config = dict(
    color_jitter=0.6,
    layer_scale_init=0.1,
    num_experts=32,
    experts_per_token=2,
    lr_schedule='cosine',
    warmup_steps=5960,
)
Rows from block 3 of a small self-supervised image encoder, named by matrix and row number. Rows with one number within an expert belong to one neuron, the router's apart. Each number is 500 + 40 x the weight over its row's rms, rounded and kept within 0 to 999. All counts start at 0. Numbers have three digits each. After the name is the row's rms in percent of the matrix's.
Before each expert's rows are labels from the 100 images, of 14848, where the router gives the expert most weight on average: "top examples" is what is common among them. Only what is clearly more common there than usual is listed. The data: photos with spoken descriptions (Open Images, Localized Narratives). In brackets: how many of the 100.
# router: router (model.blocks.3.mlp.router.weight, 32x256), inputs 0-127
# up: expert up (model.blocks.3.mlp.up, 32x64x256), inputs 0-127
# down: expert down (model.blocks.3.mlp.down, 32x256x64, transposed), outputs 0-127

# expert 14
top examples: text has "sky" (65)
router.14 077:502494533536492576498522474440483578541471494511531456491513500505482553542501501473564520570472446570489536473530454520533547513503397506464501482441564500482449494526493560456495518511556498491500476528485540530515530451555564533497511413455447431520492531429466525562455483459504459527455490499484438515477516502566528453518453512545443500489457494554476503525423448515501564570547
up.0 088:495500510485500500483499512570491502500570504500506494488503498529377505507631500450512501502436501511501512533500400522500505501577493522503526518469500499348499510504492518479466519500490475500461498503433601456413501497503512478511483493497496500479498547492505500558543500470474475507499500494494495504487502510557500486433589499500513523494499510506506462528548515536488510520628
down.0 095:501494488419519432509498470490530497482496496502526534519519494504505473511500499583544502500500501498465499500474561514436499507503581433452391495397498518613500509495489434501518498348513396492493500504506451439560498521507491544601502488515501485498500365496514493417492452506521509487500527384500508486489497509480414501521437498500500494498506493501498541499462583470492595474499
up.1 104:454623568500500502500487510495511504498490555500498494493536501503498498479499500498474500544496501587487498486394459499539504515517443515491475412501504495418500497479563452485497490498513360496498429495500602476507499479505586559495493497380471496528452569437505482627479498511510510509476489490596496361488482467507503432494499508533605571490483497501501508503500437500491563505588
down.1 103:509443453530499473504499454521501458497598435501578529460470501500433498562491497500525513492526527495500501503500490498485499496508581494503494515489472612504508509496454474503499505500500511500502500453506499488483496646493500482506503500574544506489503418511500497353635397494501505501501501500476548615472490532500497505502510483495459499500542498506501499500501528493499434424497
up.2 065:392513447441491533501502570501506499507500495501501495494496496494571495396541500501507497500508514520448511531583503512500491500698484482487485432515499500489490507392493473559482512484594499528504502500416501454497485500497498524501550506518503500477388492502496555630502511482498503500503502497491502506500498508491488465463488506615563498500501473500502465530500536557480518498540
down.2 063:500492505504502412500495485500495502491500496502500501489501500530467494540473502484527527511456501591500491502439479500494546451509526448553462497449492556497543518552491501501389502500506238497467496504507499499504485555515500497556463504491493499562505459474507542361493402532520511494478501412500514500501373503502452499510500495439499503491497495542489524497499500442490545488498
up.3 098:498502501515501500464495494494472502509492503547497502485500410499383546500488508459499544519428459512569500498471508608500522501447460507501588550498490500500499499564528556346495485539432501489530543489504499526500506499508391527518500500432496465501492506420492506499440502613500483508498498428502497459520500494573501516500544504423511503472500503523494457498500474499495491502449
down.3 094:500496469500576529435489489533500500532522505466500504498490451502505491430499490500479401500599494416502463475533512501495431508459499497408562557530501490504537518453492520491499505504497518510500501502505490530426525548509400508431500607532492494411522506510571499501520592465490501487505510462474497529502500498482507566509531516500431518500478509500522424388560499510500508499438
up.4 083:536500497579497522480500422496493502496499500516499500512481500502513512520508507476471507502503476501500501499454538503429501505426478455506496517455501496527474492485507540499515498518489492466506492492485460637488499499503360438497476537504498498571521516505495509498496504493480492457536499497491468501510500494548503614521494519444480520478503519527490498508503456499499491500447
down.4 084:466489520456473504424485619510499502523497505465505501539496494471613503332497539520489437499500497487499508479540520481488440500497498482491507501614500495509547501495500503510521516509500511477508502500504502497499505519512451515497546521501501515502499493493545496504456630605395499487489495513491499482509498499487503499514498500500525488526467514486470450430493497431381503426493

# expert 15
top examples: text has "sky" (64)
router.15 087:531488505503536505510486535433529423597515511443490485513526478543543530492537433516540506474513496447472471511483524551543509492425505513525546469525525423506585485572491526439594502485411572523523497506467512419428519466528541524517465485514483592505568482443524417624485539447465549541577511519548528515493486516515492523502552487493464490451481500483538470528519527482519508544441
up.0 134:500454505486514512483552497502481500593480470495524501492508500502501566525494502511536589500475501558487538490504560500496520498488507516522592481511504495627507500550475499451526524512496499494538517500486501506493499456656521490496502423470494537484523499486500450486394498509498500502501500457491500502512505504500500497516485495500498487503500490502501503504410517501509501528499
down.0 161:502385499526492503497515504569473503566567322506642525512500504490490504502508478537555553480506506517517514416614537495500419499513505505491590499514500710631509485501416456496498509519501491494529502472500466500502509490480502496508531462506595519504510453525505507497503468520432483501535521475380513511500500492501500512501501447492507385497546503503500499432482544501498458479504
up.1 086:498497484498527486531438447500501497443504500503554533509498485506472435407472489466518517566537481506595612642518510587517501492499500511506506505490508499423502415524469505476461442504483522500516505514375514486495502413503547548456501506542497506498480489634487517573526495531511510585500473498547505500508501508386512491397503500477498498490502537500509510496503532497499494501499
down.1 079:501507473429489482499499501499498632502504495580529479490514528501499495500492504507478540602516506504549536498527525491533499509590484422382413506499495502501468483462524438504414496483510503498495495494505484447461504493516503556481501560495476459453493502498567584508539499500499503500537499460507500503474610490498500497510543500500587507508476495502479487503480607502493505443500
up.2 156:499520520461540506558501501505531486501565523505499532523501504494502500478497342490502429515497502394500505528462516510520500607468494486509447492459500489509487501500502500501521475512470462441515477500500501489528499389468468497501500500500493484470501468379625564711493503512438562507498595498508498429506525518501505501563512491495501530468509543516506392496500504502496529477477
down.2 160:424583500497456499658472502486557585446496529503495462532503522498554505472498506454498484501522505445500500583493498500461500499512457457497315488449487510496425501500573501547497495399531522653503495519490501502588519448501491513502503499579495332519492507550499517592534494511501499499506482497500377499479555422500486467433441489534514541474499465489519539534422494517510508505532
up.3 102:518631507462491509507579500501537530516476532499483553457502494522464501479269506497500499505456560497494476495516386553503512583499444539505500495494510467486501495479490500537501495500505505386459582501504453502546521494501477550427506500504501495539470466478479499522489486504511503407455492506542499434543517500500503495600501467553519544496522493484499355472500509499495557494571
down.3 093:478509501500506504541409386503552515477496500403490475556570536487513492449577468394478405502520475423433485543500490505500492506503507498446465525491468570486494527491610473544459541487514498601496500509541525500564502487485479506498432512539514444516637561500520522501539499518489494500455506474492472501492516442510480522481498532451488500490539474486517572495484503501519507499440
up.4 091:503461508549521468509475495502501467536496511498584408504500501573499500425494489470498538519535430491619633571502500508591501499481504589505562500388510460491496442530495502405506478565424511525576413500414483508491454485499529501540495505503459562491462508544500556527567509500465475557574501486584478498467493496498505555437518558495587511492503531520499498526517550496494403502506
down.4 091:500507495470499423495495483479494615499518501572500501421500579501484495488500592504480642519500484526507485488595499499578508498549501504380503496492498500491454484502502482462409498500503500502483494500503503489481508491538471574484511524482490476473489516499481568481603490501547502530503484489537466497491568545518499491508526484480508515494472496495491501510492512550488496521501

# expert 13
top examples: text has "grass" (43)
router.13 087:510546517480417495551482533504583531455511506510477487500488519507540503499479473400471412533480508385532521565433463501409512533490441415516452509439453492482486510499520584517501480470463561542566540527477512471538488494472463546512475508521506461537527449532503509611538523460499505550575460546481474513487475485549467466440471469541539593429496532486571461541472451484504492500536
up.0 103:494520502474572500505494539433524438504499499475500500420550500498500500431536500563500377496560502505424455495461508472677494532400544559463498487528546487501506497457499532529499501479455425510476419495559500469519500477501576509500504502531501492443500497483500515544519514501519553497473506500534505446503478515453518457515539503539469495500473482430483455512487500503503502501400
down.0 107:500431500503473474520516497496503549450492494591564477515498499499512542508508508455498606473503528489505626503498527484459529497507499464512504499456477493530465492499504498473545500482501566470506501420417497500423501419587503518501505457448495511516499502594456404448494411475498494501527444503459490537441515500518498514446452482497500506500498516501542555498502505500512469536554
up.1 080:510504498502496562503662499485510506488493509659469511471434502529476555604476496491500511480444533489500391515505445498452509514600424499504499507497494560469498437487496512486494504539638538493479546520583521497478447523506501499498487505502496493490501508449500479462488500503509512439375493500491498571512516485526475498494539455520487490581531519484529526509497504498545485500510
down.1 088:461509506496490509527498587504484479571490505377499523506502500487521481476498498598500494500500549484422496491603503486560488451510495514474500496567508499503465506492506516588504475504523542504496500500506502501539533502427562503502526496499508563489501460473501535506491499519506499493465612552561480363523513504406539499531531500507581500541494493475451500507467496492497532480499
up.2 104:509502500502422500493499501499502533500513501594480491495435505464503500502488568489500412501499500500487482513454504504503495489727393490482497518502330570467536510429508543494467499459638515510515497444514514497506532498499500508485500500493500434487507548583500485517503682495503506512499498507508493553497397494582485495423492500505491500498511497491499501464501374495520496503550
down.2 115:449495545505557516452504551513395522515587499425510502501496487498426500501495484587484500531487499552500501435501487496528501494568491558545533389604500502498512479481498498500501470549508450423498496471502503508513505501528541496505513493465489555497423501336578540500486466563480477485470521496501500455511539536461510500553524501500499479526538507505444407505492503498425498494547
up.3 074:491494467491491501509470544504503439484499514492453474496496494493510484499501513469498501496499472478518500539516485527471505420499520467437491509483466545500483530504511398503474498495449521525544576520477501478514465557299496520523499503542565538497499492500492543531522572537482489531509493447501494500498502503465501557498511467508682530534545496541468495508543533530494433500499
down.3 073:417513492474523524497501437500501688452421536500500424506511500500508489506508498440501431509528508500500505499333528525497521524500437482504464476492526472504470504469502512507500507497514329485499502501459503521591527439616499500500498462460498420502496496357502498523490464477527503490478498369503357501521497411493510502483402516475503500508475498497502510513410496541495634528514
up.4 108:501501510486479498500499494526502507500540506590503493518503511494500493498493440408489379499461538465529512516214501520495498533491455391584497493425463491492511496439521527499503495499484488518502503499483501497499500500500460503491480513486496498493519500506537463547500504446493498519516483500498505502492435475603445493416485490500545564461499564491523485496563477498500515502532
down.4 106:506437507512523489458587526468486500596465368525557505489537504518498513500495514626557590480504500641472554490524558489556499484486507620509646507588524492632500500519436468489500505502469503398502496495516500500499504499557615471501527421522514573494498491502459538427449499507502499502504501467549544501513478507500505501559547496503405392501489476500499503498443500487500495499464

# expert 12
top examples: text has "red" (33); text has "color" (30)
router.12 101:585515526502506517402527567493504497575513520468456472491436439488502591459487520477516501502464468423522477471516452520492459507462400532511616561541479522442543497504477547478565513551461595483525512526527546538449513545501510531507495489436535533543513545510484453530478642459444483536516469527494485531516462507557512538501513531520489490483506536473494402492556432477488432520501
up.0 085:528543513340511500476520627494489467496522503440489532523480495497505536616501499501492512495414484485435500479502533504507491478470416510511507494523538484489484470425470536481614480341468502487484498518432501497499507505492470508466522500489500507471501506498508366581426516502537501516487490568526393499517505524493503500505499537477472490492493547490602499520499494552496505505578
down.0 080:552447515509475523494471488495504504490589486500504513547494502498517489522506505579504503459500481532500502490542498510494429542501542517465493437486497573543482502492487489599503529480509503507498502454518455500566527500498468504500591414534613504537511450534500501479495483466512500552500523561497500502508507508384503548521393448544492465516499489475502526466408501522510437487493
up.1 095:490443513491505467454500577376502524509413513497498476498552493514483500510498572499497505377487512512536490479498502498470501519472553520494511522486487516500505522500495369503558503497501499493478537500524497423501504537500497549500503279494513498522512500511436497498488505490507488526501505468493471531492477481501503503500492522548560474586499500508494546509483513488511501572559
down.1 083:500480477536643526455522395502488532474550481493500500502484507492400500554479445514505532542499509618516509452481482493489491593497556550499494424512548529535460473489461501511492498500502433470468499506505473508511516476598563481501498483500515488501486495403535514400474425538496496501503500517500506506509592508465505495632453517503446432531494482560514536460443502500509544485497
up.2 104:502487509491486500500499551521496551475491501502500463501435500520498643425541510500543504516488503494551498513501495498476501522514364497597500523507498497491489487480492527521510537510509596478528565503451540469475529503507479524518457500499500505516465491540481455714500479429394484479495425512401488512490503496541507498455503484500516504477493489500493415541452487490378497482541
down.2 112:510561495528468498506502533543497398508527488465506505509483510423504501460541435508450505505508502495376517510550501496535491443502504503448508498485504496505498499502497501500517422429495508500519490492494450607500500499399517487498650526539499509462429502519528587503612570587496540496507533502645508401493500516405505500500505500493491517499499482488506499473609521498502499493500
up.3 130:527506472513537630431612473493511550490523500525497415495464485508502473437500500503493450569584511508497501522510493517494469547575408500547524509552526492488488502328446504500500551509560500486476473505493518504482510498562589501375463503494458486470497527542489439494496494454505501496500459500471490601508519497517513518425500528518367431498491485489520486502496502566510502501525
down.3 122:501512533491384494609488532527497465503500500495500582505500500494495511498513498501484511445464539478498513536488507460497501341506528483485491497461458504504509503487552496514504479481500504499508545463504494500509508520397500499553569499506535500510490460524505525499577501556468492522549574500569506338482507506501491492499499486505586570500500487501491504485568499392496421506501
up.4 089:494505524489535437410506457410491501503497536491500443495524495506460407505523500496502496494527501515498500464498500503526476524398534503500541499488492486500518501498499435475508504500393502499440489449508543469479505554500498502484510499476492537492502505503488503356503521499507506499494502404504508537511406446474518509498496499466495501507502495499513546497514511565576508514505
down.4 089:478468526500468518663482505489517586469503500493508498569513517500494504497494496498501506500476517515509521519398529490479504520491512500515406436470505499597430499498502537540534495487498461446502563500508496499574508448531499493532505457527519493538502375486518544507445350502482498528504496502493498433503584497500505489558396506522510503484488505505495499501276502452472546507501