Rows from block 3 of a small self-supervised image encoder, named by matrix and row number. Rows with one number within an expert belong to one neuron, the router's apart. Each number is 500 + 40 x the weight over its row's rms, rounded and kept within 0 to 999. All counts start at 0. Numbers have three digits each. After the name is the row's rms in percent of the matrix's.
Before each expert's rows are labels from the 100 images, of 14848, where the router gives the expert most weight on average: "strongest on" is what is common among them. Only what is clearly more common there than usual is listed. The data: photos with spoken descriptions (Open Images, Localized Narratives).
# router: router (model.blocks.3.mlp.router.weight, 32x256), inputs 0-127
# up: expert up (model.blocks.3.mlp.up, 32x64x256), inputs 0-127
# down: expert down (model.blocks.3.mlp.down, 32x256x64, transposed), outputs 0-127

# expert 14
strongest on: text has "sky"
router.14 077:502494533536492576498522474440483578541471494511531456491513500505482553542501501473564520570472446570489536473530454520533547513503397506464501482441564500482449494526493560456495518511556498491500476528485540530515530451555564533497511413455447431520492531429466525562455483459504459527455490499484438515477516502566528453518453512545443500489457494554476503525423448515501564570547
up.5 138:499500493649504546498500474418500531505501504523500500427501502542437513600513500501600497500506501551562419499451405567516507543476432576508478498473500500500500506499501515505413519592488445489499507498622512495584501499515521499532423497494501430527500467458497615537506442461497501525484499430500493543533498492547544508543492500519454495501565445515479496550421383507500518499493
down.5 105:500499499464490477491506518597500378499501499497521556589490446430572498476495479499401501464516507406495560501502603452443463424499564443454512500513493496556522500487470500494549412491491520517502498501481498516469499537430496477499552502547517540464491500608500485444510563556500502502511532517506527479494491529440463502489516496494505520505491542482520500418684499464496424432502
up.6 110:491526504528473492504417455398595507473447548528462490403537539532502506532506525488491461503604501531500407546411509497500508508467471488503381542486486499478499508494570563505484493471506483536511500474530499502519505498513496509501400501501497430492500503526498500510497500494597553496500486414541472525489386443522495502457476502517430527456505357454504523564492379508518504499501
down.6 120:498467499490484503499512524619498420566558413443568500522494451467537508467499455550521506489501514440499521494589563429466383496500530494499537484615493548576511513503414494499560497505500583500559559499487489496500498554361477477509505505552578588486510444509516487448509499529410503484563567512444578507498503548471480573499500477485497487515523506501500476482524505465477425389505

# expert 12
strongest on: text has "red"; text has "color"
router.12 101:585515526502506517402527567493504497575513520468456472491436439488502591459487520477516501502464468423522477471516452520492459507462400532511616561541479522442543497504477547478565513551461595483525512526527546538449513545501510531507495489436535533543513545510484453530478642459444483536516469527494485531516462507557512538501513531520489490483506536473494402492556432477488432520501
up.5 097:452516462500510521479505464502506491575564498552488495478509503512453505479519323500473371522545513480491476539460494574500503501422500486509500497439545454492532496464544543502496506501485493485500467464512490509499507495505552451495499554500407476466514514476499500533563503500491476438495503495497544499506452500545504523496501473494412502502493488495502405513585584555546502570489
down.5 100:423604500473467502689473516488554500467443553482500489539514487512584500478456499495458500512497521458424512636486502484500517508501507500444376480499529456518422513495576508497494399411514492579504501513500496504514520422499502436520520500613445497502503499501506508518499500529493545457501514581612468415500540492445465489491482428521541589481490483473491501513500501491485524517501
up.6 105:505506515497516494488530493582496448494565493488482566660491500483479438526502376504472476482356486410499486465440529494387465528456544438499501492493501542542501519519502501503576472500496524502500508476512500514500485521402437486555497508500520506499532506471569483502501568504483503506523561524430549510495501529500497500515492482446502500495480548502503475408558489510500503479470
down.6 105:460523503545493513585449526345509597507489518499490501476502501506501546499536522510580473515507466561442464505501475508535535504504482548435433503496496504494501492505516563533424490497507501495500549501537513500573505502586552496539517462546486465507487480500495560518538457516492510503448470484581456509522487459442508495507479469566478501504502423501458502511310380498473523502493

# expert 13
strongest on: text has "grass"
router.13 087:510546517480417495551482533504583531455511506510477487500488519507540503499479473400471412533480508385532521565433463501409512533490441415516452509439453492482486510499520584517501480470463561542566540527477512471538488494472463546512475508521506461537527449532503509611538523460499505550575460546481474513487475485549467466440471469541539593429496532486571461541472451484504492500536
up.5 107:516516480548427498486500529499504483505511501669498486488503506500501510499497530500501360480547517502491481507444496496507444491679463470485497534500386556498570504478503504523432506480561500535568497417516500499510489507500501503479494493498499471477499503547493500512551701491500507489500494499507496516502251448534466493482495488502498500541515487451513500457529424484553499504514
down.5 120:482499518502584506416505513513356515503564502499499500499467469515384494500475499515470506552469502515510489453496476500500490499519463568537599490593507510469523451480487493502484475624525446375497497504503491504510501522512495504505478501471498540500484517380521513461486500581470438462424502471494502456516524504500515508574553505473479468597501506519471376496520514493429497489498
up.6 094:499504513502408503505490566440537499510431494500520506500517509484568522491501489500609406466601498497488599524453555494498499522383474478493478508494502500607502504505503528559503498426459500500514496508509500432551503393505511502514495432510499458500505372528500522609500501499491526525561499508506501506500461382499485480504459484524479494493500496488502497503372489485499523482485
down.6 093:512500500486588388422541503513442505457515495504508491508483501530363506500493503488372497520500500479513516500466499500492497500501498500535606491513500496497501498475502498451507469546500502445485503488475500548396522502576499500500499513438470540499461607503523445321503498518496458452501502500506517484500500500520499532494615515475493491504529535486494489500620486524504484533528

# expert 15
strongest on: text has "sky"
router.15 087:531488505503536505510486535433529423597515511443490485513526478543543530492537433516540506474513496447472471511483524551543509492425505513525546469525525423506585485572491526439594502485411572523523497506467512419428519466528541524517465485514483592505568482443524417624485539447465549541577511519548528515493486516515492523502552487493464490451481500483538470528519527482519508544441
up.5 079:481497494541514478494464501498500404472537549535502492606497505484499340495499462503507499501536449503526605598496533500512500502501496506503497485487508520500503430498499490479493470561452499534505415468470498500532422461498549488580447498499452498486467466560501607562528533500395513548537499482500494518481494451429529583448499568464529455534577673552488509497583499538554499474503
down.5 074:500528470496497438519498491467515616489503517545497442443539561518493499477465513480476503588529507494514472509510486549525518507519492495458458482490493452473444496508572492517487479437501537511506500499500520349427562493538501502483495521547469413495487509501500507510609454519583508500507481524528502500478585533505512424501496473512501547429460361486502496511477522501478500506506
up.6 076:504497438468427476496502486544496511462480402571579497500471426491507532522501477545504516509556574492504560519540470500530496501489500477506497496489565433515458369501543422491454502500475501550511502563459452543443513416557474502500558519491411518500354501493440473514513473481499507469580499509505493502498518504442509479492529456411495502504463493467569541500608527509500563541529
down.6 069:500474526481574411525434480494500563495519499505499470498509511501467481575505537502494515500501405529530500487570499513494579508498591507399498451500530592505494419507509476483413501537501403504482508499532441476559506474539504500520504451483499499503517501515607515471498428514501472555487507469484502475488568471502508523506506516521539451546510542509430597536399501558502500548495