A small self-supervised image encoder, trained from scratch: num experts 32, adamw at rate 0.0011.
Rows from block 3 of a small self-supervised image encoder, named by matrix and row number. Rows with one number within an expert belong to one neuron, the router's apart. Each number is 200 + 30 x the weight over its row's rms, rounded and kept within 0 to 999. All counts start at 0.
Before each expert's rows are labels from the 100 images, of 14848, where the router gives the expert most weight on average: "responds to" is what is common among them. Only what is clearly more common there than usual is listed. The data: photos with spoken descriptions (Open Images, Localized Narratives).
# router: router (model.blocks.3.mlp.router.weight, 32x256), inputs 128-255
# up: expert up (model.blocks.3.mlp.up, 32x64x256), inputs 128-255
# down: expert down (model.blocks.3.mlp.down, 32x256x64, transposed), outputs 128-255

# expert 12
responds to: text has "red"; text has "color"
router.12,212,198,195,187,171,190,199,223,210,193,186,189,203,190,174,193,233,240,285,133,180,183,211,234,234,97,169,242,214,160,243,225,223,142,230,123,209,249,193,220,187,187,161,167,204,190,188,200,192,228,191,240,191,191,224,186,161,230,185,226,192,215,257,208,206,223,227,206,217,176,185,204,154,202,163,228,207,218,176,208,224,274,219,158,185,217,188,195,213,197,189,200,222,194,202,140,180,175,195,227,203,219,247,193,206,188,182,211,205,206,187,183,196,144,138,204,193,228,236,170,196,210,158,236,219,159,224,168
up.0,211,200,232,200,280,236,200,200,306,212,213,197,199,146,193,220,222,215,207,150,189,213,204,199,203,213,185,169,214,208,229,200,215,230,203,178,194,200,212,177,242,214,189,205,202,185,217,199,250,205,202,211,177,184,197,243,218,202,204,277,180,238,216,204,211,218,194,209,216,193,214,203,200,189,188,204,187,170,196,176,198,200,221,185,187,265,188,199,199,149,179,167,199,209,221,171,232,190,217,201,219,149,200,203,201,200,220,209,200,197,201,157,203,196,228,200,140,236,180,309,180,207,192,164,203,226,98,256
down.0,182,156,215,197,204,201,217,200,201,214,167,191,194,201,205,111,160,160,175,221,195,193,207,212,104,210,203,190,197,219,197,201,189,253,150,202,294,193,223,256,186,230,181,200,251,258,176,174,210,176,231,144,203,214,197,200,216,192,171,180,193,198,151,215,146,224,179,198,212,204,197,193,203,198,182,198,204,246,213,215,185,223,204,202,145,198,200,216,185,195,213,186,200,231,209,202,284,87,208,203,221,194,264,225,157,148,155,197,184,210,210,198,242,215,222,167,167,201,92,200,160,237,193,229,216,187,167,279
up.1,220,204,218,204,197,175,296,217,199,183,200,204,190,203,162,193,196,202,199,201,226,189,202,207,187,200,183,228,231,164,206,282,198,180,182,199,219,216,195,269,193,208,153,261,202,199,193,138,197,201,199,192,224,172,210,208,288,216,325,200,200,200,88,202,178,147,226,179,209,197,204,190,192,200,202,204,231,187,194,201,174,202,200,217,98,164,183,193,200,190,200,203,201,237,219,235,212,182,216,177,277,201,200,193,167,149,140,200,198,213,203,221,206,200,200,194,179,178,185,201,200,283,208,202,237,204,196,224
down.1,174,201,195,201,234,215,191,199,201,212,254,197,183,213,230,205,200,154,148,267,183,198,189,192,203,251,169,150,219,311,142,190,200,190,201,181,200,201,183,200,204,228,157,192,195,201,200,201,202,159,204,283,198,233,188,146,251,205,191,203,189,205,109,208,180,209,200,212,221,251,198,175,257,195,187,157,123,220,203,201,189,175,201,183,196,181,169,201,205,201,200,179,198,187,200,200,216,153,198,198,201,217,208,233,225,170,166,168,208,236,273,197,168,245,270,198,200,199,178,192,171,209,200,200,204,258,202,199

# expert 14
responds to: text has "sky"
router.14,176,188,225,253,201,170,232,223,158,211,184,211,212,165,201,158,203,204,192,117,247,201,171,128,213,199,155,228,144,163,246,192,181,180,173,163,182,211,233,220,230,242,172,204,191,156,219,238,186,154,204,206,220,230,226,187,197,229,210,177,180,184,244,203,182,228,206,218,191,180,171,236,130,232,179,170,217,214,150,176,157,152,216,247,231,148,205,215,174,235,199,251,186,191,165,241,186,227,193,199,220,214,211,127,216,142,132,230,152,261,239,232,180,198,198,228,206,177,168,232,221,168,180,170,218,181,212,218
up.0,201,195,134,201,207,175,201,185,211,200,206,183,200,197,188,190,209,211,241,195,202,202,193,143,231,200,167,226,136,184,184,162,194,188,239,201,193,312,240,201,201,205,361,153,176,194,216,201,205,196,171,137,200,158,199,163,234,201,182,170,208,204,244,236,202,206,198,167,159,163,201,223,260,212,202,209,190,200,182,217,184,199,197,214,203,208,191,232,265,211,158,204,178,223,198,204,189,202,184,195,203,188,203,201,205,197,177,201,200,216,231,189,191,193,200,207,148,191,183,204,230,44,199,192,205,183,194,261
down.0,200,221,219,206,209,233,205,194,209,210,206,215,176,227,231,208,194,185,116,289,230,201,200,200,199,248,201,156,207,221,132,170,188,215,194,301,199,145,192,151,197,189,177,202,229,254,227,169,206,194,224,207,201,206,188,217,231,166,248,193,201,199,121,185,200,203,196,201,199,269,237,201,230,199,198,231,202,163,219,194,202,187,181,197,203,208,193,212,114,200,249,197,185,245,242,196,198,210,231,191,200,198,124,200,169,208,209,203,209,203,178,199,204,217,224,158,212,203,251,192,170,201,200,203,193,201,206,197
up.1,227,193,133,203,200,204,218,196,199,228,232,201,200,202,199,200,251,218,161,140,206,200,169,130,206,258,197,205,187,199,210,204,169,211,197,208,227,203,278,200,198,189,199,200,143,174,208,210,199,199,187,195,210,208,205,145,214,191,208,247,202,206,274,193,190,201,199,210,178,201,192,201,200,204,194,199,201,236,199,210,200,188,206,207,202,178,199,201,202,174,135,221,175,194,191,205,198,225,213,199,209,176,202,200,220,200,201,192,148,199,195,233,172,239,212,312,151,197,180,200,201,138,252,159,246,206,198,264
down.1,187,197,241,186,200,202,204,149,202,199,198,174,147,254,213,202,171,166,211,356,189,192,198,201,161,198,197,200,198,198,155,186,198,207,198,217,197,197,194,199,198,209,267,208,198,299,227,159,195,251,203,170,199,204,199,193,201,191,191,146,200,197,151,234,217,199,204,138,188,275,252,205,287,202,199,202,201,199,193,200,205,211,179,212,199,215,190,205,296,213,201,195,203,205,245,193,142,121,184,219,187,201,198,224,184,205,173,185,200,200,206,155,236,200,204,184,199,199,256,180,195,200,197,201,198,161,201,203

# expert 13
responds to: text has "grass"
router.13,187,200,207,191,168,174,210,181,212,188,182,204,244,198,198,179,162,207,220,189,211,205,194,239,224,174,279,226,204,197,203,224,200,235,222,188,273,194,177,184,183,201,191,187,200,194,195,197,140,226,178,168,196,163,206,220,177,174,170,168,193,235,233,155,166,208,226,186,178,153,214,243,220,219,249,298,207,168,225,224,259,242,205,223,153,247,234,167,223,164,224,198,140,180,233,231,201,228,188,218,236,169,212,194,175,247,239,236,212,201,209,162,161,167,150,186,180,173,234,202,195,204,184,233,178,124,194,195
up.0,186,200,192,200,156,201,219,200,232,207,201,211,178,198,223,220,208,208,189,210,175,200,190,220,173,235,202,110,216,236,192,103,219,200,192,233,214,201,224,200,201,180,200,200,162,150,182,172,237,234,212,193,295,203,203,197,179,200,179,216,191,262,328,179,211,272,204,259,209,244,202,152,208,196,201,167,177,199,197,232,196,205,187,201,202,179,193,204,238,187,197,201,198,119,236,131,199,207,207,192,171,192,167,200,196,214,247,167,220,149,166,214,194,243,257,219,200,208,183,160,224,200,259,173,202,206,184,202
down.0,279,201,206,191,266,202,208,196,96,213,201,177,203,223,206,166,171,197,236,183,241,197,199,200,207,193,190,279,202,161,232,257,200,200,224,177,178,187,193,228,178,212,204,270,228,331,254,247,175,154,209,227,192,199,206,199,195,199,260,196,263,196,180,208,220,133,189,201,182,183,187,207,149,200,199,234,207,203,222,173,204,197,202,192,202,209,178,196,81,194,190,204,199,203,202,233,200,162,219,201,199,222,204,200,197,184,149,204,174,207,198,284,190,200,165,136,195,202,219,243,175,189,194,220,200,173,201,217
up.1,159,200,222,193,191,205,126,199,188,194,204,155,155,218,197,205,188,202,232,208,211,259,196,207,274,107,130,207,161,185,205,227,244,141,197,128,179,195,160,211,190,203,196,210,202,197,200,156,205,185,220,194,237,183,208,204,206,176,198,200,187,196,226,220,150,210,200,185,228,209,200,228,204,214,204,201,200,205,150,199,227,200,198,168,180,179,196,199,242,230,176,166,201,190,156,161,177,203,165,317,207,208,218,182,194,201,194,201,202,200,245,193,207,128,176,214,239,195,214,188,211,259,126,201,197,179,178,194
down.1,147,198,154,200,97,228,219,170,222,196,222,200,199,199,208,122,210,195,183,200,97,200,199,193,128,217,198,173,181,268,201,182,200,191,199,188,256,201,230,192,211,169,201,200,194,174,145,195,229,299,164,119,132,199,192,198,182,152,100,199,197,200,193,169,160,211,157,215,201,183,196,140,194,135,199,136,203,197,200,244,172,241,204,235,197,174,198,196,199,201,215,214,200,195,188,197,205,184,216,196,218,195,228,197,203,228,221,196,194,194,194,205,206,202,266,201,200,214,150,200,235,207,213,201,205,250,156,200

# expert 15
responds to: text has "sky"
router.15,178,227,195,216,224,191,222,189,186,171,200,228,182,216,199,164,190,227,251,97,193,212,169,261,188,187,154,216,215,212,187,223,177,165,223,126,203,179,206,199,178,205,146,219,183,218,230,252,220,195,240,221,189,203,253,198,122,205,226,210,222,262,267,181,209,244,229,235,228,207,205,241,135,185,192,213,204,202,241,187,203,257,195,188,163,218,220,222,222,182,208,240,182,178,257,178,162,197,229,206,237,205,249,221,157,234,235,217,198,167,224,182,163,164,218,159,172,199,203,212,223,195,202,184,216,189,196,196
up.0,249,200,233,225,270,200,197,215,197,203,202,200,207,202,203,196,199,201,202,74,253,200,203,200,201,176,161,218,199,117,209,258,201,200,194,193,178,190,199,210,198,199,141,261,203,261,204,258,200,130,199,274,189,202,208,203,175,200,280,226,192,200,197,199,199,232,200,194,200,176,194,208,0,199,197,199,177,204,212,142,192,197,195,180,201,196,196,191,76,204,223,220,211,200,200,200,189,194,200,199,202,213,202,210,193,189,140,206,154,198,200,217,200,184,200,168,200,199,199,221,171,203,166,200,204,195,194,200
down.0,200,203,232,185,202,208,209,235,203,231,202,173,199,201,214,169,161,183,206,202,181,201,198,207,166,194,180,200,193,193,221,193,199,205,199,217,201,197,199,199,207,201,201,204,200,257,177,185,214,191,199,203,158,263,201,206,175,199,220,182,215,133,129,200,201,203,199,145,197,211,202,174,189,202,160,193,193,200,203,183,199,214,201,127,208,205,199,220,159,219,210,200,203,243,200,171,199,100,202,200,199,260,199,213,189,200,192,188,169,216,200,184,293,192,203,139,219,223,199,202,164,201,165,205,204,196,185,202
up.1,217,117,200,170,196,197,219,210,199,173,194,214,200,172,200,215,200,192,194,198,162,191,217,189,176,198,303,207,196,198,188,90,196,287,207,249,213,202,220,201,180,205,219,198,183,201,199,200,165,194,203,175,210,218,133,195,186,246,197,210,215,206,200,171,234,188,201,203,176,191,212,237,197,202,110,195,230,267,182,179,202,201,197,203,273,219,208,201,200,199,197,212,169,218,203,261,200,200,191,199,181,164,204,268,200,199,149,200,199,151,198,200,194,195,210,198,121,186,200,206,198,119,204,188,212,200,218,242
down.1,199,195,233,209,159,200,200,201,170,199,125,186,285,186,252,248,186,201,201,200,223,181,192,188,198,212,214,202,210,198,204,131,177,204,197,246,179,199,203,133,225,195,234,298,178,201,206,199,202,185,174,195,171,148,213,187,180,221,204,155,224,117,209,187,217,212,193,184,163,199,82,202,199,212,173,211,150,190,204,179,189,197,215,213,309,200,200,152,197,199,202,225,186,201,186,215,149,233,204,265,203,206,187,208,201,209,200,219,224,189,140,212,203,174,135,211,205,186,297,141,203,192,203,204,181,200,217,170